{"model": "model that answers yes/no questions on an image's attributes", "translate": 0.12, "encoder_kernel_size": 3, "fusion_encoder_width": 128, "fusion_encoder_norm": "layernorm", "fusion_encoder_norm_position": "pre", "fusion_encoder_fused_qkv": true, "fusion_encoder_bias": "all", "fusion_encoder_parallel_block": false, "fusion_encoder_positions": "sincos", "residual_init": "scaled_by_depth", "epochs": 7.9, "final_lr_fraction": 0.01, "adamw_weight_decay_other_params": 0}
Rows from block 3 of the image encoder, named by matrix and row number. Each number is 128 + 24 x the weight over the matrix's rms, rounded and kept within 0 to 255. All counts start at 0.
# convs0: reduce pointwise conv (encoder.blocks.3.convs.0.weight, 64x128x1x1), inputs 64-127
convs0.0 [150 163 122 113 135 128 178 135 134 123 125  97 113  87 111 171 139 160 148 108 171 176 186 157 128 161 120 126 115 108  85 122 167 107 160 117 121 138 138  99 154  85 136 110 114 144 133 115 111 112 130 127 138 131 143 136 134 110 157 123 155 137 132 141]
convs0.1 [134 112  98 127 102 125 132 136 142 134 119 115 139 131 106 128 145 133 118 115 141 162 179 108 161  90 142 120 144 130  92 108 150 110 109 122 111 125 101 158  95 110 130  93 153 139 141 120 126 101 117 117 131 123 134 117 135 117 119 156 110 140 140  96]
convs0.2 [158 121 148 122 113 136 115 127 107  83 108 134 111 145 147 104 153 122  94  86 129 164 177 170 128  85 113 164 150 140 120 149 109 118 108 125 162  87 118 171 104 141  89 151 145 147 121 120 134 204 139  84 106 106  85 135 104 170  68 142 141 157 122 129]
convs0.3 [126 123 186 119 106 123 129 160 126 119 168 108 140 134  80 147 137 146 149 138 113 152 152 109 128 110 135 154 117 157 107 124 119 126 151 118 108 143 165 124 170 155  88 153 175 113  78 144 172  88 122 131 145 122 112  92 100 185  82 143 112 141 136  84]
convs0.4 [129 131 150 139 138 133 129 164 139  74 167 156 123 100 139 124 120 115 162  66 143 149 125 154  77 148  86 132 103 107  88 125 146  37 101  76 107 139  95 110 126 111 151 129 123 111 147 104 134 131 129 155 140  50 139 142 111 163  94 132  89 117 137 145]
convs0.5 [139 114 141 108 110 111 105 157 135 134  85 138 125  88 126 121 132 147 188 156 173 141 132 126  85 151  96 145 128 134 116 166 161 121 113 121 133  89 120  91 110 144 151  95 128 128 117 151 117 153  35 119 144 148 114 157 129 135 159 122 127 102 163 108]
convs0.6 [146 151 122 152 149 163  97 121 127 139 169 186 137 154  93 126 167 139 134 100 144 162 132 143 119 124 117 134 112 162 157 139  83 135 165 128 109 140 127 133 133 148 112  96 127 135 130 150  94 116 151 125 137 158  89 191  96 101 148 156 147 109 115 109]
convs0.7 [129 149  94 168  93 112 144 136 126 143 186 154 139 186 107  91 146 168 157 170 134 141 127 139  97 109 163 139 121 117 105 137  63 131  94 106 106 102  92 122 109 108  93 116 130 117 144 146 132 102 161 137 126 156 149 128  92 102 144 157 142 159 133  94]
convs0.8 [ 93 112 116 135 133 159 156 131 144  94 145 120 143 108 108 134 110 108  83 125  93 154 107 107 157 116 149 118 124 135 145 131 116 142 142 101 151 102 174 158 140 122 102 124 132 153 109 158 121 160 130 117 102 152  98 149 121  97 148  72 128 146 116 169]
convs0.9 [171 127 171  95 133 137 139 139 103 111 146  96 121 139 188 139 115 116 129 164 141 115 116 113  81 188 103  78 131 115 121 100 115 127 101 118 160 125  90 183 126 140 127 183 152  96 111 128 146 239 107 136 142 100 115 109 161  97 145 110 118 111 115 103]
convs0.10 [171 121 164 152 144 139 107 169 136 138 132 103 143 173  98 109 149 144 135 163 153 119 155  83 112 166 126 102  93 150 110 169 116 141 106 121 108 118 155  95  83 114 125 132 123 135 100 126 122 164  86 127 118 179 126 140 163 145 153 127 170 145 130 111]
convs0.11 [114 138 108 132 124 168 139  99 136 133 127 137 133 149 102 109 108  97 145 105 118 118 170 137 100 117 144 137 116 140 129 167 158 128 144 136 108 139 142  92 115 127 132  97 148 198 107 122 162 147 128 111  87 101 136 139  83 114 123 131 116  75 118 120]
convs0.12 [116 107  99 125 116 124 118 105 132 161  88 125 153  75 114 119 111 112 126 126 112 118 158 151 117  77 123 109 142 145 126  89 116 126 155 114  99 138 104 141 141 128 162 108 116 117 125 113 121 120 125 113 125 102 111 111 155  95 130 202 118 162 142 132]
convs0.13 [124 107 116 147 130 110 134 182 132 136 133  98 153 198 139 129 161 100 122 129 133 158 129 105 108 145 133  97 148 136  94 111  99 119 143 121 125 101 123 136 130 137  97 154 128 143 118 134 132 176 108 141 141 162 100 221 125 129 143 111 156 135 103 121]
convs0.14 [151  89  76 145 151 146 113 115 145  90 111 131  86 163 147 164 138 107 107 104 108 103 125 121 115 127 118 128 132 155  97 113 125  97 156 109 104 147 118 151 159 126 109 134 139 137 131 121 171 135 152 102  93  82 139 138 142 195 141 147  84 105 117 134]
convs0.15 [137 116 126  96 157 117 125 130 152 140 111 127 106 105  81 124 179 162 132 140 112  92 116 165 118  94 115 137 154 101  87 122 135 111 118 110 115 120 115 103 129 143 129 173 130 141 131 147 122 153 181 125 136 105 100 109  89 144 126 125 103 162  99 104]
convs0.16 [123 129 107 123 117 107 132 126 122  92 126 166 109 170 110 136 120 139 133 125 145 109  98 129 113 115 108 121 168 120 126 151 111 131  92 114 111 111 123 138 109 143 116 100 118 140 120 106  96 113 111 113 106 130 122 132 128 125 131 145 143  99 142  87]
convs0.17 [125 142 114 101 141 120 118 125 123 129 136 111 122 135 147 114 104 116 110 101 139 120 132 136 131 120 136 134 106 140 161 109 140 114 137 157 110 106 121  81 150 122 128 128 111 111 185 124 150 132 115  90 172 127 139 114 143 122  73 108 104 114 130 134]
convs0.18 [120 131 125 139 160 141  98 116 138  87 112 152 151 118 147 110 119 140 123 121  99 104  83 132  95 187 122 109 149  77 123 118 122  99  81 111 118 153 153  79  97 138 147 134 103  96 125 142 134 114 123 101 130 166 148 113 106 120 116 117 112 128 127  80]
convs0.19 [137 101 116 110 125 107 136 115 169 153 131 149 133 131 104 115 127 150 168 152 126 127 115 129 130 141 117 100 134 129 102 104 116 123 155 119 147 137 112 146 123  99 125 103 118 171 125 121 139 136 123 167 116  99 116 123 150 173 131 126 111 115  98 131]
convs0.20 [121 111 117 100 142 129 119 120 154 103 133 133 129  99 177  96 110 157 131 118 147 120 120 189 160 116 103 114 119 122 149 139  86  95 118 146  98 132 122 111  95 144 153 118  86 176 159 131 139 161 127  85 129 123 125 133 135 137  95 118 111 147  97 113]
convs0.21 [150 163 131 128 105 113 141 133 143 145 178 165 120 150 118 135 144 130 119 139 149 131 137 122 156 113 135 160 121 138  95 122 154 118 134 107 122  97 129 170 167 129  98 131 109 132 135 154 115 123 181 123 123 168 123 125 144 104 139 143 158 134 100 132]
convs0.22 [117 128 121 138 157 139 127 130 132 150 115 128 109  86 126 150 106 103 162 155 104 142 141 107 123 135 119 163 127 125 103 116 136 161 147 107 112 135 112 135 160  93 122 121 126 133 175 113 153 130 138 152 127 133 109 108 124 163 152 144 106 146 138 104]
convs0.23 [114 147 124 123  84 124 140 172 142 109  97 139 169 169 124  93 140 164 148 177 159  99 112 141  80 119 138 120 130 123 116 142  92 115 107 123 105 118 117 122  93 137 125 121  93 135 131  96 121 127 115 107  91 130 117 176  97  91 146 139 103 174 132 132]
convs0.24 [131 138 151 117 127 120 106 123 126 125 141 122 137  94 120 144 134 157 135 149 144 201 135 141 109 147  86 147 200  98 129 127 130 143 115 115 165 139 129 126 189 124  91 129 137 110 163 148 109 105 140 156 147 151 155 151 136 126 134 121 132 207 156 136]
convs0.25 [139 122 122 126 159 115 106 137 130 150 165  78 115 135 109 185 134 130 118 116 118 162 148 133 135  96 123 146 149 116 144 110 130 115 163 149 111 147 140 138 212 189 122 162 141 129 140 135 129 128  93 139 159 133 160 119 111 123 120  96 126 163 142  60]
convs0.26 [113 140 137 171 113 124  89 157 130 168 115  95 109 168 122 120 155 129 123 154 146 132 153 163 106 140 169 110 109 101 100 161  84 156 105  88 160  96 133 132 114 153  74 158 136 126 121 137 142 186 137 127 121 173 119 146 118 134  89 101 141 127 125 125]
convs0.27 [109  95 124 143 139 135 130 125 120 135 129 109 114  90 106 131 134 115 148 158 161 143 100  98 131 119 133 125 120 125 133 123 118 142 161 167 108 145 126 115  86 121 115  94 134  93 145 146  91 131 148  92 141 118  92 144 126 108  75 107 116 155 126 122]
convs0.28 [141 125 139 107 104 151 138 128 163 131 126 148 145 134 146 101 110 155 114 138 100 129 124 170 127 163 172  96 131 117 130 155 114 164 151 135 150 125 171 131 129 150 130 165 123 153 109 109 152 101 115 144 121 161 110 121 138 144 149 131 149 101 145  96]
convs0.29 [149 116 157 105 162 134 119 137 127 115 116 132 132 157 145  93 130  93 159 105 141 134  95 143 173 186 135 134  98 138 152 141 146  82 106 107 111 136 143 104 112 134 137 130 127 134  93 140 168 159 143 168 139  88 119 129 143 159 143 130 111 121 118 140]
convs0.30 [113 126 130 122 145 141 116 154 137 100 111 120 102 167 111 122 120 105 127 109 124 138 134 110  98 158 141 119 125 104 154 117 122 103 151 138  86 115  86 119 142 123 118 122 125 119 127 122  84 108 157 114 145 118 112 152 157 137 137 141 129 179 127 100]
convs0.31 [ 96 121 127 151 138 165 136 101 135 134 146  95 120 147 124 152 121 152  80 152 145 119 154 143 143 123 122 162 133  93 125 135 134 138  97 131 123 140 128 160 162 127 102 126 169 134 140 119 113 119 140 111 144 155 100 132 141 159 121 137 136 151 107 127]
convs0.32 [109 148  96 166 167 130 109 131 134 156 145 146 136 100 106 135 144 122 113 113 112 109  91 101 102 224 138 170 117 146  93 152 105 136 149 120  80 119 147 127 133 126 123 114 153  97 126 159 161  89 179 117 163 182 103 121 106  82 118 129 128 131 109 113]
convs0.33 [158 138 115 133 100 134 126 186 144 130 170 153 116 101 115 103 163 211 153 113 120 146 115 106 121 171 115  83 126 159  60 126 151 137 142  73 134  96 105 119 131 145 153 143 140 137 122 136 146 177 173 173 144  85 133 101 137 118 128 150 131  97 136 157]
convs0.34 [133 119 135 131 140 115 178 136 126 141 136  93 114 142 109  97 159 170 144 137 189 162 114 150 124  74 106 167 145 178  86 171 134 126  88  86 146 111 118 133  87 121 117 114 165 105 114 107 142 132 160 156 132 155 166 143 149 135 133 122 137 175 144 149]
convs0.35 [144 102 125 162 160 124 175 168 162 181  97 105 110 160 109 137 142 129 106 186 127 135 106 114  59 143 134 120 107 114  95 144 141 175 156  88 161 163 108 144 162 110  99 112 139 111 109 133 170 108 166  92 130 128 120 133 111 105 101 131  98 154 148 152]
convs0.36 [132  92 135  86  94 113 125 140 143 138 131 141 121 139 116 158  88  97  94 111 100 111 121 135 143 136 146 128 133  90 139 130 109 117 119 139 137 104 136 133 181 114 109 100 171 131 126 180 123 131 113  55 128 130 123 158 153 169 162 117 136 138 120 138]
convs0.37 [113 126 120 123 106 157 113 150 125 114 166 119 132 138 154 141 110 134 130 138 101 100 235  76  78 186  97 126 114 114 157 153 135 157 133 101 104 119 126 120 170 118 148 182 156 150 135 114 135 133 164 151 114 174 131 140 121 112 126 149 157  99 103 137]
convs0.38 [166 145 172 148 126 147 103 120 141 133 128 126 138 129 104  93 105 132 146 150 126 138 156 173 180 154 131  95 119 132 169 117  92 154 143 126 137 104 116 102 114 101 132 140 117 123 125  96  95 114 118 131 120 146 155 147 122 130 167 111 133 156 148 115]
convs0.39 [136 132 107 109 113 144 116  98 119 110 150 139 155 152  89 142 109 121 113 110 116 142 178  94  92 150 143 130 127 170 145 105 120 113 120 106  87 118  94 126 115 121 120  86  99 132 104 127 145 106  72 101 149 112 114 148 112  80 132 148 122 124 134 133]
convs0.40 [112 129 154  97  86 108 163 106 134 114 111 109 114 146 137 124 132 129 112 117 165 169 158 131  77 116 123 152 152 136 116 128 137  94 120 154 104  98 117 135 146 143 135 110 150 133 119 117 133 128 123  79 118 106 104 162 141 137  90 131  94 130 123 113]
convs0.41 [113 135 136 160 141 128 115 131 136 117 132 115 134 153 102 158 141 135  96 134 133 168 108 136 161 159 140 137 160 146 130 127 136 155 127  97 132 129 135  89 165 101  72 116 114 143 128 119 134 136 199 139 118 154  97 126 104 144 122 126 143 169 119 138]
convs0.42 [121 162 152 114  97 118 139 122 151 137  87 118 128 116 142 172 139 123 119 129 126 146 141  95 146 155 146 116 131 116 161 120 145 142 144 100 119 121 155 133 132  91 175  88 139 169 130 138 134 134 118 135 136 112 111 120 118 138 121 114 107 126 136 147]
convs0.43 [126 111 122 114 126 110 106 123 130 131  78  92 134  61 118 126 149 127 136 116 133 112 131 121 128 173 129 110 135 131 131 117 161 112 172 110 105 122 139 123 134  83 178  95 156 133 113 130 125 130 145 126 160 100 128 122 117 152 108 133 118 131 153 133]
convs0.44 [107 134 139 113 112 155 149 174 133 114 115 144 102 139 109 101 113 148 162  91 125 175 129 131 157 159 136 128 142 171 125  99 114  92 160 150 136 137 156 151 113 166 126  97  93 128 138 106 127 150 127 103 130  93  89 159 115 147 121 145 122 149 146 120]
convs0.45 [127 131 139 148  73 132 159 147 116 112 119  81 125 255 113  98 154 114 135 131 122 166 101 123 157 110 154 142 122 138 118  92  70 149 103 107 119 139 145 131 163 130 112 167 140 117 116 100 108 231 108 112 162 108 151  47 108 130 145 132 138 119 115 129]
convs0.46 [106 110 128 168  89 151 130 115 139  99  94 115 106 109 102 127 142 124  90 112 104 146 118  91 128 162 132 150 133  91 119 118 150 114 144 120 130 128 106 145 145 112 172 120 138 139 156 133 113 113 110 130 140 135 126  99 120 151 130 138  93 121 130 182]
convs0.47 [128  84 129 130 108 110 146 143 122 113 140 147 131 137  78 151 112 124 143 101 140 114 114  81  94 131 134 131 119 143 125 102 113 112 120 120  98 144 122 127 149 123 139  97 197 129 129 127 129  83 132 161 124 109 120 151 135 118  78 117 123 155 144 116]
convs0.48 [120 121 141 124 120  98 124 127 147 119 105 104 164  75 148  97 136 110 130  95 123 165  71 114  76 206 108 146 140 147  79 130 151 120 132 133 138 130 103 138 176 131 142 140 105 139 141 160 117 157 203 158 139  91 115 164 116 108 105 111 117 139 113 121]
convs0.49 [108 121 122  94 115 146 120 119 129 172 123 118 172 124 115 128 137  97  65 167  92 143 134 129  85 123 141 127 135  93 115  67 170 115 132 120 154 127  88 104 157 136 161 135 138 146 129 136 127 143 129 100 126 140 124 117 111 162  87 109 129 138  97 121]
convs0.50 [160 131 114 129 142 127 121  87 132  76 157 136 159 160 130 131 107 192 158 111 173  88 129 129 140 138 141 129 111  97 174 117 104 154 152 109 108  93 133 132 179 128 123 161 146 116 146 166 158 131 132 141 140 101 118  83 122 121 177 139 114 188 158 133]
convs0.51 [133 141 135 107 154 128  73 123 114 128  80 160 129 142 185  85 122  84 136 158 133  80 123 150 156 119 140 124 140 122 100 127 117 149 107 117 146 161 125 127  93 105 125  79 110 110 146  92 113  98 150  98  97  92 138 110 125 133 121 165  58 123 127 140]
convs0.52 [110 146 154 117 126 136 180 108 122 154 111 131 104 139 117 113 169 155 124  97 129 170 159 141  97 128 146 101 107 112 122 111 154 154 111 173 115 136 132 159 113 162 135 103 140 105 130 128 119 127 175 113 154 134 143 102 130 108 185 142 117 124 122 105]
convs0.53 [128 119 120 122 122 132 151 147 132 153 142 153 125 157  88 125 146  93 169 154 146  89  68 102 102 108 139 131 104 141 123 141 138 149  97 154 112 128 146 115 156 135 122 146 117 109 125 122  93 113 123 103 160 134 136 102 138 138 158 122 123 111 117 101]
convs0.54 [147 110 117 134 103 125 141 151 116 181 130 121 136  94 108 148 129 128 102 120 154 133 116 106 118  81 137 126 127 151  94 168 114 119 105 118 126 130 129 100 136 174 133 166 131 128 119 154 135 107  76 121  97 149  92 166 140 120 173 101 159  77 133 111]
convs0.55 [103 115 121  92 144 125 126 150 134 100 119 148 123 129 116 159 116 136 112 126 120 117  95  84 103  87 130 141 150 141 124 100  90  82 165 193 140 122 153 136 117 119 116 123 185 110 118 123 139 143 138 124 158 107 146 148 146 115 119 156 125  95 117 134]
convs0.56 [124 121 124 145 137 120  94 143 135 115 134 154 128 143 122 151 107 104 118 141 124 150 146 149 112  42 131 115 125 106 160 136 130  89 131 124 124 161 132 166 106 141 109 126 148 149 113 108 175 131 203 141 122  94 115 140 111 187 144 143 133 142 130  96]
convs0.57 [ 86 108  93 164  98 163 109 104 153 140 104 148 162 101 108 155 113 168  95 121 122 104 139 121  80 108 130 123 126 138 121 149 105 102  93 119 112 119 118 131 105  92 167 110 173 143 149 123 134 149 116 127 168 111 123 115 131 100  97 105 115 148 111  96]
convs0.58 [116 113 113 121 134 142 128 135 122 162 122 107 125 131 122 105 129 126 213 127 176 127  97 133 129  97 128 148 146 146  93 143  77 104 129 148 156 116 101 123 125 101 107 116 118 135 103 111 112 151 102 179 112 126 105 117 122 183 168 109 130 152 150 103]
convs0.59 [130  94 112 128 116 135 157 106 220  91  87 115 114 107 112 119  85 126  85 143 155 128 118 124 129 126  92 102 107 133 122 144 136 130 179 138 176 151 118 147 163 103 100 137 135 168 137 149 130 136 115  82 141 115 142 138 103 137  94 127 105 115 111 168]
convs0.60 [162 127 150 142 162 142 120  87 136 132 130 147  78  98 136 170 105 166 121 143 102 124 123 136 116 144 112 144 170 116 130  89 120 118 130 121 138 131  96 108 204 133 136 134 139 140 157 138 142 138 144 150 112 162 121 106 105 120 130 143 128 149 133 123]
convs0.61 [146 151 116 123 109 134 163 100 139 141 115 141 117 123 169 136 108 128  79 155 118 114 188 107 124 149  97  87 142 107 123 125 117 173 140 121 157 132 103 150 144 113 144 137 142 157 129 144 137 157 136 125 133 163 108 145 159 134 122 124 129  98 113 117]
convs0.62 [140 147 135 133 168 109 123 143 134 105 145 116 138 197 126 119 148 177 116 117 163 151 137 114 152  86 169 113 153 152 139 144  94 123 114 110  99 119 140 108 100 110  70 162 126 132 114 123 118 149  93 124 132 142 131 168 115 129 113  95 144  99  98 111]
convs0.63 [106 110 146 123 135 141 131 142 120 113 145 129 137 130 136 147 154  87 121  84  88 118 152  96 113 154 111 159 155 115  94 112  95 133 126 126 161 113  96 143 122  90 155 110 135 129 130 152 115 105  73 107 130 116  88  88 140 112 114 152 125 123 112 131]