Weights of a small model that answers yes/no questions on an image's attributes: encoder arch resnet_bottleneck.
Rows from block 5 of the image encoder, named by matrix and row number. Each number is 500 + 50 x the weight over its row's rms, rounded and kept within 0 to 999. All counts start at 0. Numbers have three digits each. After the name is the row's rms in percent of the matrix's.
# convs0: reduce pointwise conv (encoder.blocks.5.convs.0.weight, 64x256x1x1), inputs 172-255
convs0.0 103:581563511474427561467448495500550427456556524469540538448530536470521487441425415456431527497479490500505458505450519493497451569464420514411492500475538519440506504545507451441564432472510476568491402586402415454461516474477433566575515390520462515546
convs0.1 088:484625509614473593535513503624492560467450464519545509402497388444472542541458505544613557494472507527431430534476438499562561492482501449494516388487541457471626474442547489428466468464484514425496363531478455460509446450533499544581459524483508509410
convs0.2 096:480518468447492535483508542515531477636576480513462475516502524457528533468588490487441422408431545503528490540487534543484532431552512525533534589462509509468501387566543521542528468509407655498499464537474490390539491539466479577542495538568471486515
convs0.3 105:519551500471511513493529424452638466518478492554631475642528476478572481546503522512486399527539502541523528469536421516475517426476496553494540497482458448588444504545625478552491485455445444606472458512510544504455494516385475533534467519458553430478
convs0.4 108:491506573560556502520611489495565510453580516516604568496519456545612486496494548445523443523471507443548535438518606474544354534517503474643531528602511456546527470478463511513517471526515531569496667458467422571472519535448421540513514526452460568481
convs0.5 107:431466508483446528524375482550505457483480528503436483547492515457449527598619523521430498451497547436480473535502489478515444532505519463545488466465430473604560587506557503532506459520477565419553430657500544448562522464608421616510460428552569536611
convs0.6 093:440567549438550609506476458477398464513500443478480464473595500486506483523460448479490569553553554514465455526464479559432548484493529423475490444432501569445569417589534523514481496551443468404489445478541462454335481477609521559481528492403565453457
convs0.7 112:411461507497470508493534453512390526506458508583447500484543567445525440506578488543463488523493577470522577448537520501590504490594405468439552521349465543591486542468544530482466479470533466443513525474521513588459518488572570603467511518499424600507
convs0.8 093:542520558496567474510487456466544459472513509514476406466482443602502498510564477578527553552501507448559552467481483426493560497483540502529435412478556535461525592503450497574506452491486453542494420509479478593513498529547517428493456455451423417429
convs0.9 107:483391455453478625509414481493582529488464497541565456463496456478491515417499496502484531427480467482473485496446572608471446509454436485497460587547479637508501570503477489442540480505530438417466506361529478560508434458432481571592397469494508449577
convs0.10 102:520493532476451497494540503546420451556507501563476514473499537504472536579499462614502462551391477452506575524500401466486504522517498556492446492389431463502522505566487493533529552538477518571520476553501517579507477536466610467521498499500548621524
convs0.11 103:563489388491636494509490373480465538538469529488514522478527499536533603457602493555437493538534462505497445423504477435496452557455472487479453491402521569395483456454717520536501573526481490425501481452495530484531502524388556579459476536464507620415
convs0.12 103:641639513491508506482519429475512521504436450514441492486481522454525546527499589439534415457476511486485499478515446600534643532527484557419428474512456637547481477513577498538536544505529471496477437505505481517563466489536507531463537622614472567459
convs0.13 102:516573525519478509531434480474515560530535527495476519467527491546482446501561659504522419565461480591525559524435515416587449478479461614486469467523521531406484384468536494540558530488473409587471487456562469564447498496490426553477595489620608518455
convs0.14 102:462473465458502540514477533486463437508498497488559506571455484561499477471405451475494539433540528490523454494500510470478530491536515445417475429446481414584505461544425472453495438426591484486493516639514478539495486508593472555433423540571543479509
convs0.15 093:589464560462393480515542494477539489501518501567462463547477530469514600621466546515555508505558476536477621470505504566518451522465563465462424517459522438466478494513496516604406416550573518481513486431476632503494487532490602493422432485491516565568
convs0.16 093:453521419479413551500502481565417542466438520539448440460505501473479562563535494541569525451436469428446437464476499517555541505498406549516643423489414496500507485441493481432508512622541528487548527555434526456497507477512538541539464489527532498518
convs0.17 110:526511495507472568546507474502555438491478501563537466479495541447481533485597535560445511537534466501501391486509430449503534509502623492532497460433413551487482529551470494482462493502455480517494448479581620391476496511544463569567506461485523358410
convs0.18 099:493453609597409462538496565470501461453587496628442557630474492452474452604567518536463547533498437635428420475517470598422489445513507493402450538473517360485499445516552473495474476484512526537501527526457465443509478459453471531479547486584479515457
convs0.19 102:448532560536587499483467485510432534478493458491441464517552486541583507583464436549587523531505522636588482418492480550588481539491415511461437473545508477517515440461478516570598506590558550510506497481606435537471487524496689557530425559612515525482
convs0.20 102:539575468440550463460444490467571510513577527491390443416528510450567507495545476471508475464478471555542448482505573477536571560455511485445503375525489591532501509476684460470521483493456449505503463465525499522506481397506453602437554464528482444535
convs0.21 085:478575461503466532536550501522430485414577471549419439445532374531495538525527520432482467512436487491544469461460500471527478428468510433543536493539403474435556525451425435501544482560513605407450463545425415446480470528521487503573479437547478595507
convs0.22 086:506542465515491417548529528566469529556447486385496567535398442511496490527515564492472433516480631431542433498484494444429581472481487430503434473548406514487501560520516450496528523443530486502408500564506526523489410557540483511531514482487554451550
convs0.23 098:555445544551504542477460514491543522524575471512456406570450470469491486510444578487448521640538492592582570462479525463596445411520446576453554578524452482435461539541504521709483579623522426439495426565547534532469485597566527477491513457530419547576
convs0.24 100:520564482488618537508469551465518603386495481485543527521487504460542539454449543471613502416514498523530544454511506455516529564525477457451424491466447468524520490431672490425533496491526565474492396573506449522536494461458445566524465588489562516418
convs0.25 095:516422490539473528480509459498461536501453499412429534433446409632578557331529510495476496424473448451469527497484511438559595594535473434379528496403524516526476400444577504533443430442467561438495510406442498487434483526504572623464609498546522415523
convs0.26 103:427521505455512398486633569479573516505568459579444531512530476473542587462678559446461515499569528426471458437488519528510465503524608522550555635464463570530508523553445516552570507457492467527441490387365539513486473539486517496522511453564557492490
convs0.27 097:602487543465527545497588549459543466452509527453456515489478460428579536573499483495529427475562463549439542465465533541522555534505485556493586504607527553562458534442526493487471476548525522480476442520488534521557491430437502540513577483579565477467
convs0.28 100:590500488499493529461591529508419453527536510544538472559467483433523545470506461439570499489519449607473415525515535546593430525472411526498540529486558554563462600467506472484470458510519585464469480408623579396432485462600451368509574459583442490386
convs0.29 096:531492524592513457521468503509443524655458440477474523481489481470415453467479531499504512518529443537495471531507550399514492553510415536365411578432526522511494529537507449505466476467554612503465482466520556432471487570439494471509555443460450445437
convs0.30 109:467449420463469582490478583446503539516516550572556515422452520581434502534473627425330589630523475483452453527515493495489456544485464462474392443446468483577502597441457476507439456512605565427447489542457618527406497528449614536507558496482410569474
convs0.31 099:426460462488469540499548531482468486458553470526633530537546487525476489451438433480499541473456512564463465524499610522597439459557495518436493611501541537583479493449456448429535508594558465561521512459548446429478464411525472402485571465509469558560
convs0.32 092:599485516492517497474410487491410543420474547512421513559548516420465519561481554505542591543538503456520516457545511546467479509483446508487491521492570468570493561486461500482497528513579479451523510557522562565573499596447514456476430483556514570379
convs0.33 105:532546470552548483487444487509489547481465490482604541452487404441598628522604486486595478429440478430503544453452639394489442495474449576508465478536468479507506486457641457462488567542541413457455482559509546589501464529526425556475489471549453521531
convs0.34 103:584468449480625500506519458498625393463495486524565510482529463538509567503480341490504502475590544556467471476505515553478606520516453540398571538419527622499495489466566521429558541559468486467508491402552568458505511500437510533504514400564452555476
convs0.35 094:522468483511552432474596513479564564472488506454402528475542467473434538444523578498598519502664468550526582523485484621451552496490526440553520449517490539441464596436482481491471530482501443543497474455543452543434534506404593419445523393569517492502
convs0.36 108:507431516522541454483474488490420487675509481506491443459470516434511492596545556510520485559433470502491525435538512397499379503513565469488462447505466577523529605505689494461504619533478532496475437514537490565507474461436546633495550611431450446503
convs0.37 106:464469519442506586479670491504432506435463525474501492497502531434504549553476427500404477509432510492508580446539425520431410471608594532462549436511470550493463538471464472513499466458524403420478642531518497573464493476468542549511542509513513496529
convs0.38 100:467472466459482508483613493510420502476509527456525502436466486484573568579470480502474461451431504591584456490469560565588502604526565453511553484469552501562531478494456499508491517457455537531494464501476522574488497490465434504515485467455559545513
convs0.39 101:448457461518479460543529498488513440602522453508450519508459605491489482470483511442529450547477496581569497459477487577522395498521447504485436499458501480497503474510612504561450590477486472546509492508427427500616522538557485502375563493611449525562
convs0.40 096:521526504408500556529571463553601461600525499549481529394536456521387557497419465606522558532496521432463467522489475537466503522501484488545498438484525505453550531478447511454497448515522551507579518441580533468559520537384538485547591535506531496451
convs0.41 098:501605523527450447488573622465532485444512554499452480432559528431437538432439478548469431495453570505489537485496467531646463473499524440476509405482579469535510507554577473536478549462499568618508559465499465609473539444516498503460403511496445534550
convs0.42 094:465405466549543509472513402522507471516442521578535566462468550509582466674525435559465528633488504554491465572554512511488577426524523595575456446515532556591485551557506507581395536536584538477526439545565497452541505458502528506481539477583478413583
convs0.43 100:509615502452500577492422476521535493492495505450381452475620554401531513553462369537477488452525543447544474584474500584464566474501442498502461524443572554441503494485510491407500471485516493517522523467494444515576521489676450525541524481539526491514
convs0.44 094:549456464511465492502550558489590567530546506544457516529506467479530502521450541563439460553435504461468512582459487517552586523489520522399498670529501435453498507601515505593569527526543506465515502468517447482532565461479531486505441494409485611525
convs0.45 100:571474511536537570518617483528409478552472540447695442580500449557546596490445510501584421523472486577526563440513367580497532554490577441460594498443503521577485509414420490493497571477528554485492626506500484527526530519385552572510504510484554498572
convs0.46 101:455517554556469555493546531526498416389518532544450468493511447433491481611523556590437496551560528512540536553515539440469475423484452442509450592528525459496525489439439500564449528551583552472527439678641454434485511458454632476540499532449467533396
convs0.47 088:450494498488539520483436445493502565466499584453441485433545525501475408493495442442477479547584632462509580487502535432485454520451531498521491488514420461475447571485446450478507553507473523433445472411582540482453522562514356483542557479427472420516
convs0.48 115:484452474426471467484534515460508457502538438504572469618522512476510449513525549591485485461452481633489551462530460422466465480472509577495584419517416482480458476491555482447617473411482415473478594554468437465413462457428465497429482545574496531500
convs0.49 096:473526472517472488524438558471524506501526521400553572430442484496436406404425581512499522530468482525516491486484408476494465517483509461533517533437459536470496504507501466484490524427499467532477614458438472490463486475504511361428511497528455533518
convs0.50 092:532499551505493646504492504500376577492493528473528463533499463518475499634515494535525483509526426496539507533469554442499441557524558518564521410405488523526496482580491522581503496581503503518539518622411568477470507576504532585578508518461531584549
convs0.51 093:479520592509523426476434511499510486522506458562498528471460473538403618555418568463533541527547482506554473495460514551513485525505467448495550576580490458536491546544529493462483506526527516445491546512512494615459498545628554464498462477412529464556
convs0.52 107:521453552518534611448456450518484438423548492398528477464527506588490575442339433425445478540575564398444411519506450525540594566579529540583539495429502628607501516436541477507493535500598570467490475452513570426549492511371473515530535465416450577587
convs0.53 109:488506467530609511505563511487543425578438483530515466523498508584566510482492464474425505473466470585486446455536577486511447460483397615380513525587510565444537494504655517523474557518496519545492452506477465441464504415520511568525466442561409460455
convs0.54 103:548558500483507543478554582472449498400532499529491476475494566521409509452428400370441427520567483443425621489533578578482527553466566496516566460505580612435468448459494491541516486477509459589465582436528501568438490519478468513518557488562510447504
convs0.55 094:445511572445406575456440563488532522600497501494492444482491618516447485440413406500474502425425559453424446514489516510507498483572498483417472473564472498508486513541454435397491609492411608467493581506538506501473497404489494545491520661441504603509
convs0.56 106:542489496523466483516478456505377495541480499521482468467452511569570500366558444423410584455622505486535389544508573577532523561509435457489504492505508552426488481468548498502506476549573520481507440463505544530409509520547501540486582534625473423496
convs0.57 094:489447515533477509536427466454450574566577435510423478417514449488482534515524450493556455490508589480510496454489492527448528481560570487535577518491437472515572525487484399487447538553453545440472420556516528444516424530480456541505463510467530497438
convs0.58 101:579527549453454455469485478479512460520475517486419518460527538494501523570424573583544602580514502405476480460488475562438551574491418455450500481451473518411552580436525497451434536644591486516525452581493574499446520560504538466481504499538521499382
convs0.59 102:521543561507479476454472508574490485541468483471492518485453468520437444506560466465431546546520494452498448481430464493463450505411539528562485447494547529426508505418491477533512501499582443489456445393494459553569459532552493424562570536478457462484
convs0.60 110:456513554529550478492489499496460474605478520509526489488528524503487546470490478511544497537537517488417413500515575638551498431527523461626525443467544444505489453517557507465535574435469702504493458450463583390574470504436498546546519562480608419494
convs0.61 101:429440479532518581505479543493530473516436508496550590415430463526444449455564591437411587456373421564425488469509520382575455510511481504443474448560584446499511490558498481446535482546513428534523514461418434505514527527608581491532610459545459482584
convs0.62 090:563441525452532484481562462469569371537413495550497457470521500471513514575470493543588559557538498482579529470508510449539492502467606497584529434510438573441454554479542459570501465625381396487492461404503556520572508644511597612508530482541521476511
convs0.63 105:572557505494483527501524509496634453514462529441624514594486493484540433508447480537543502497461512579448584492530477431604490498461542465542520436506398513594512492609562512552480500544448465562507461514532497422540531599381537503527323519446561469538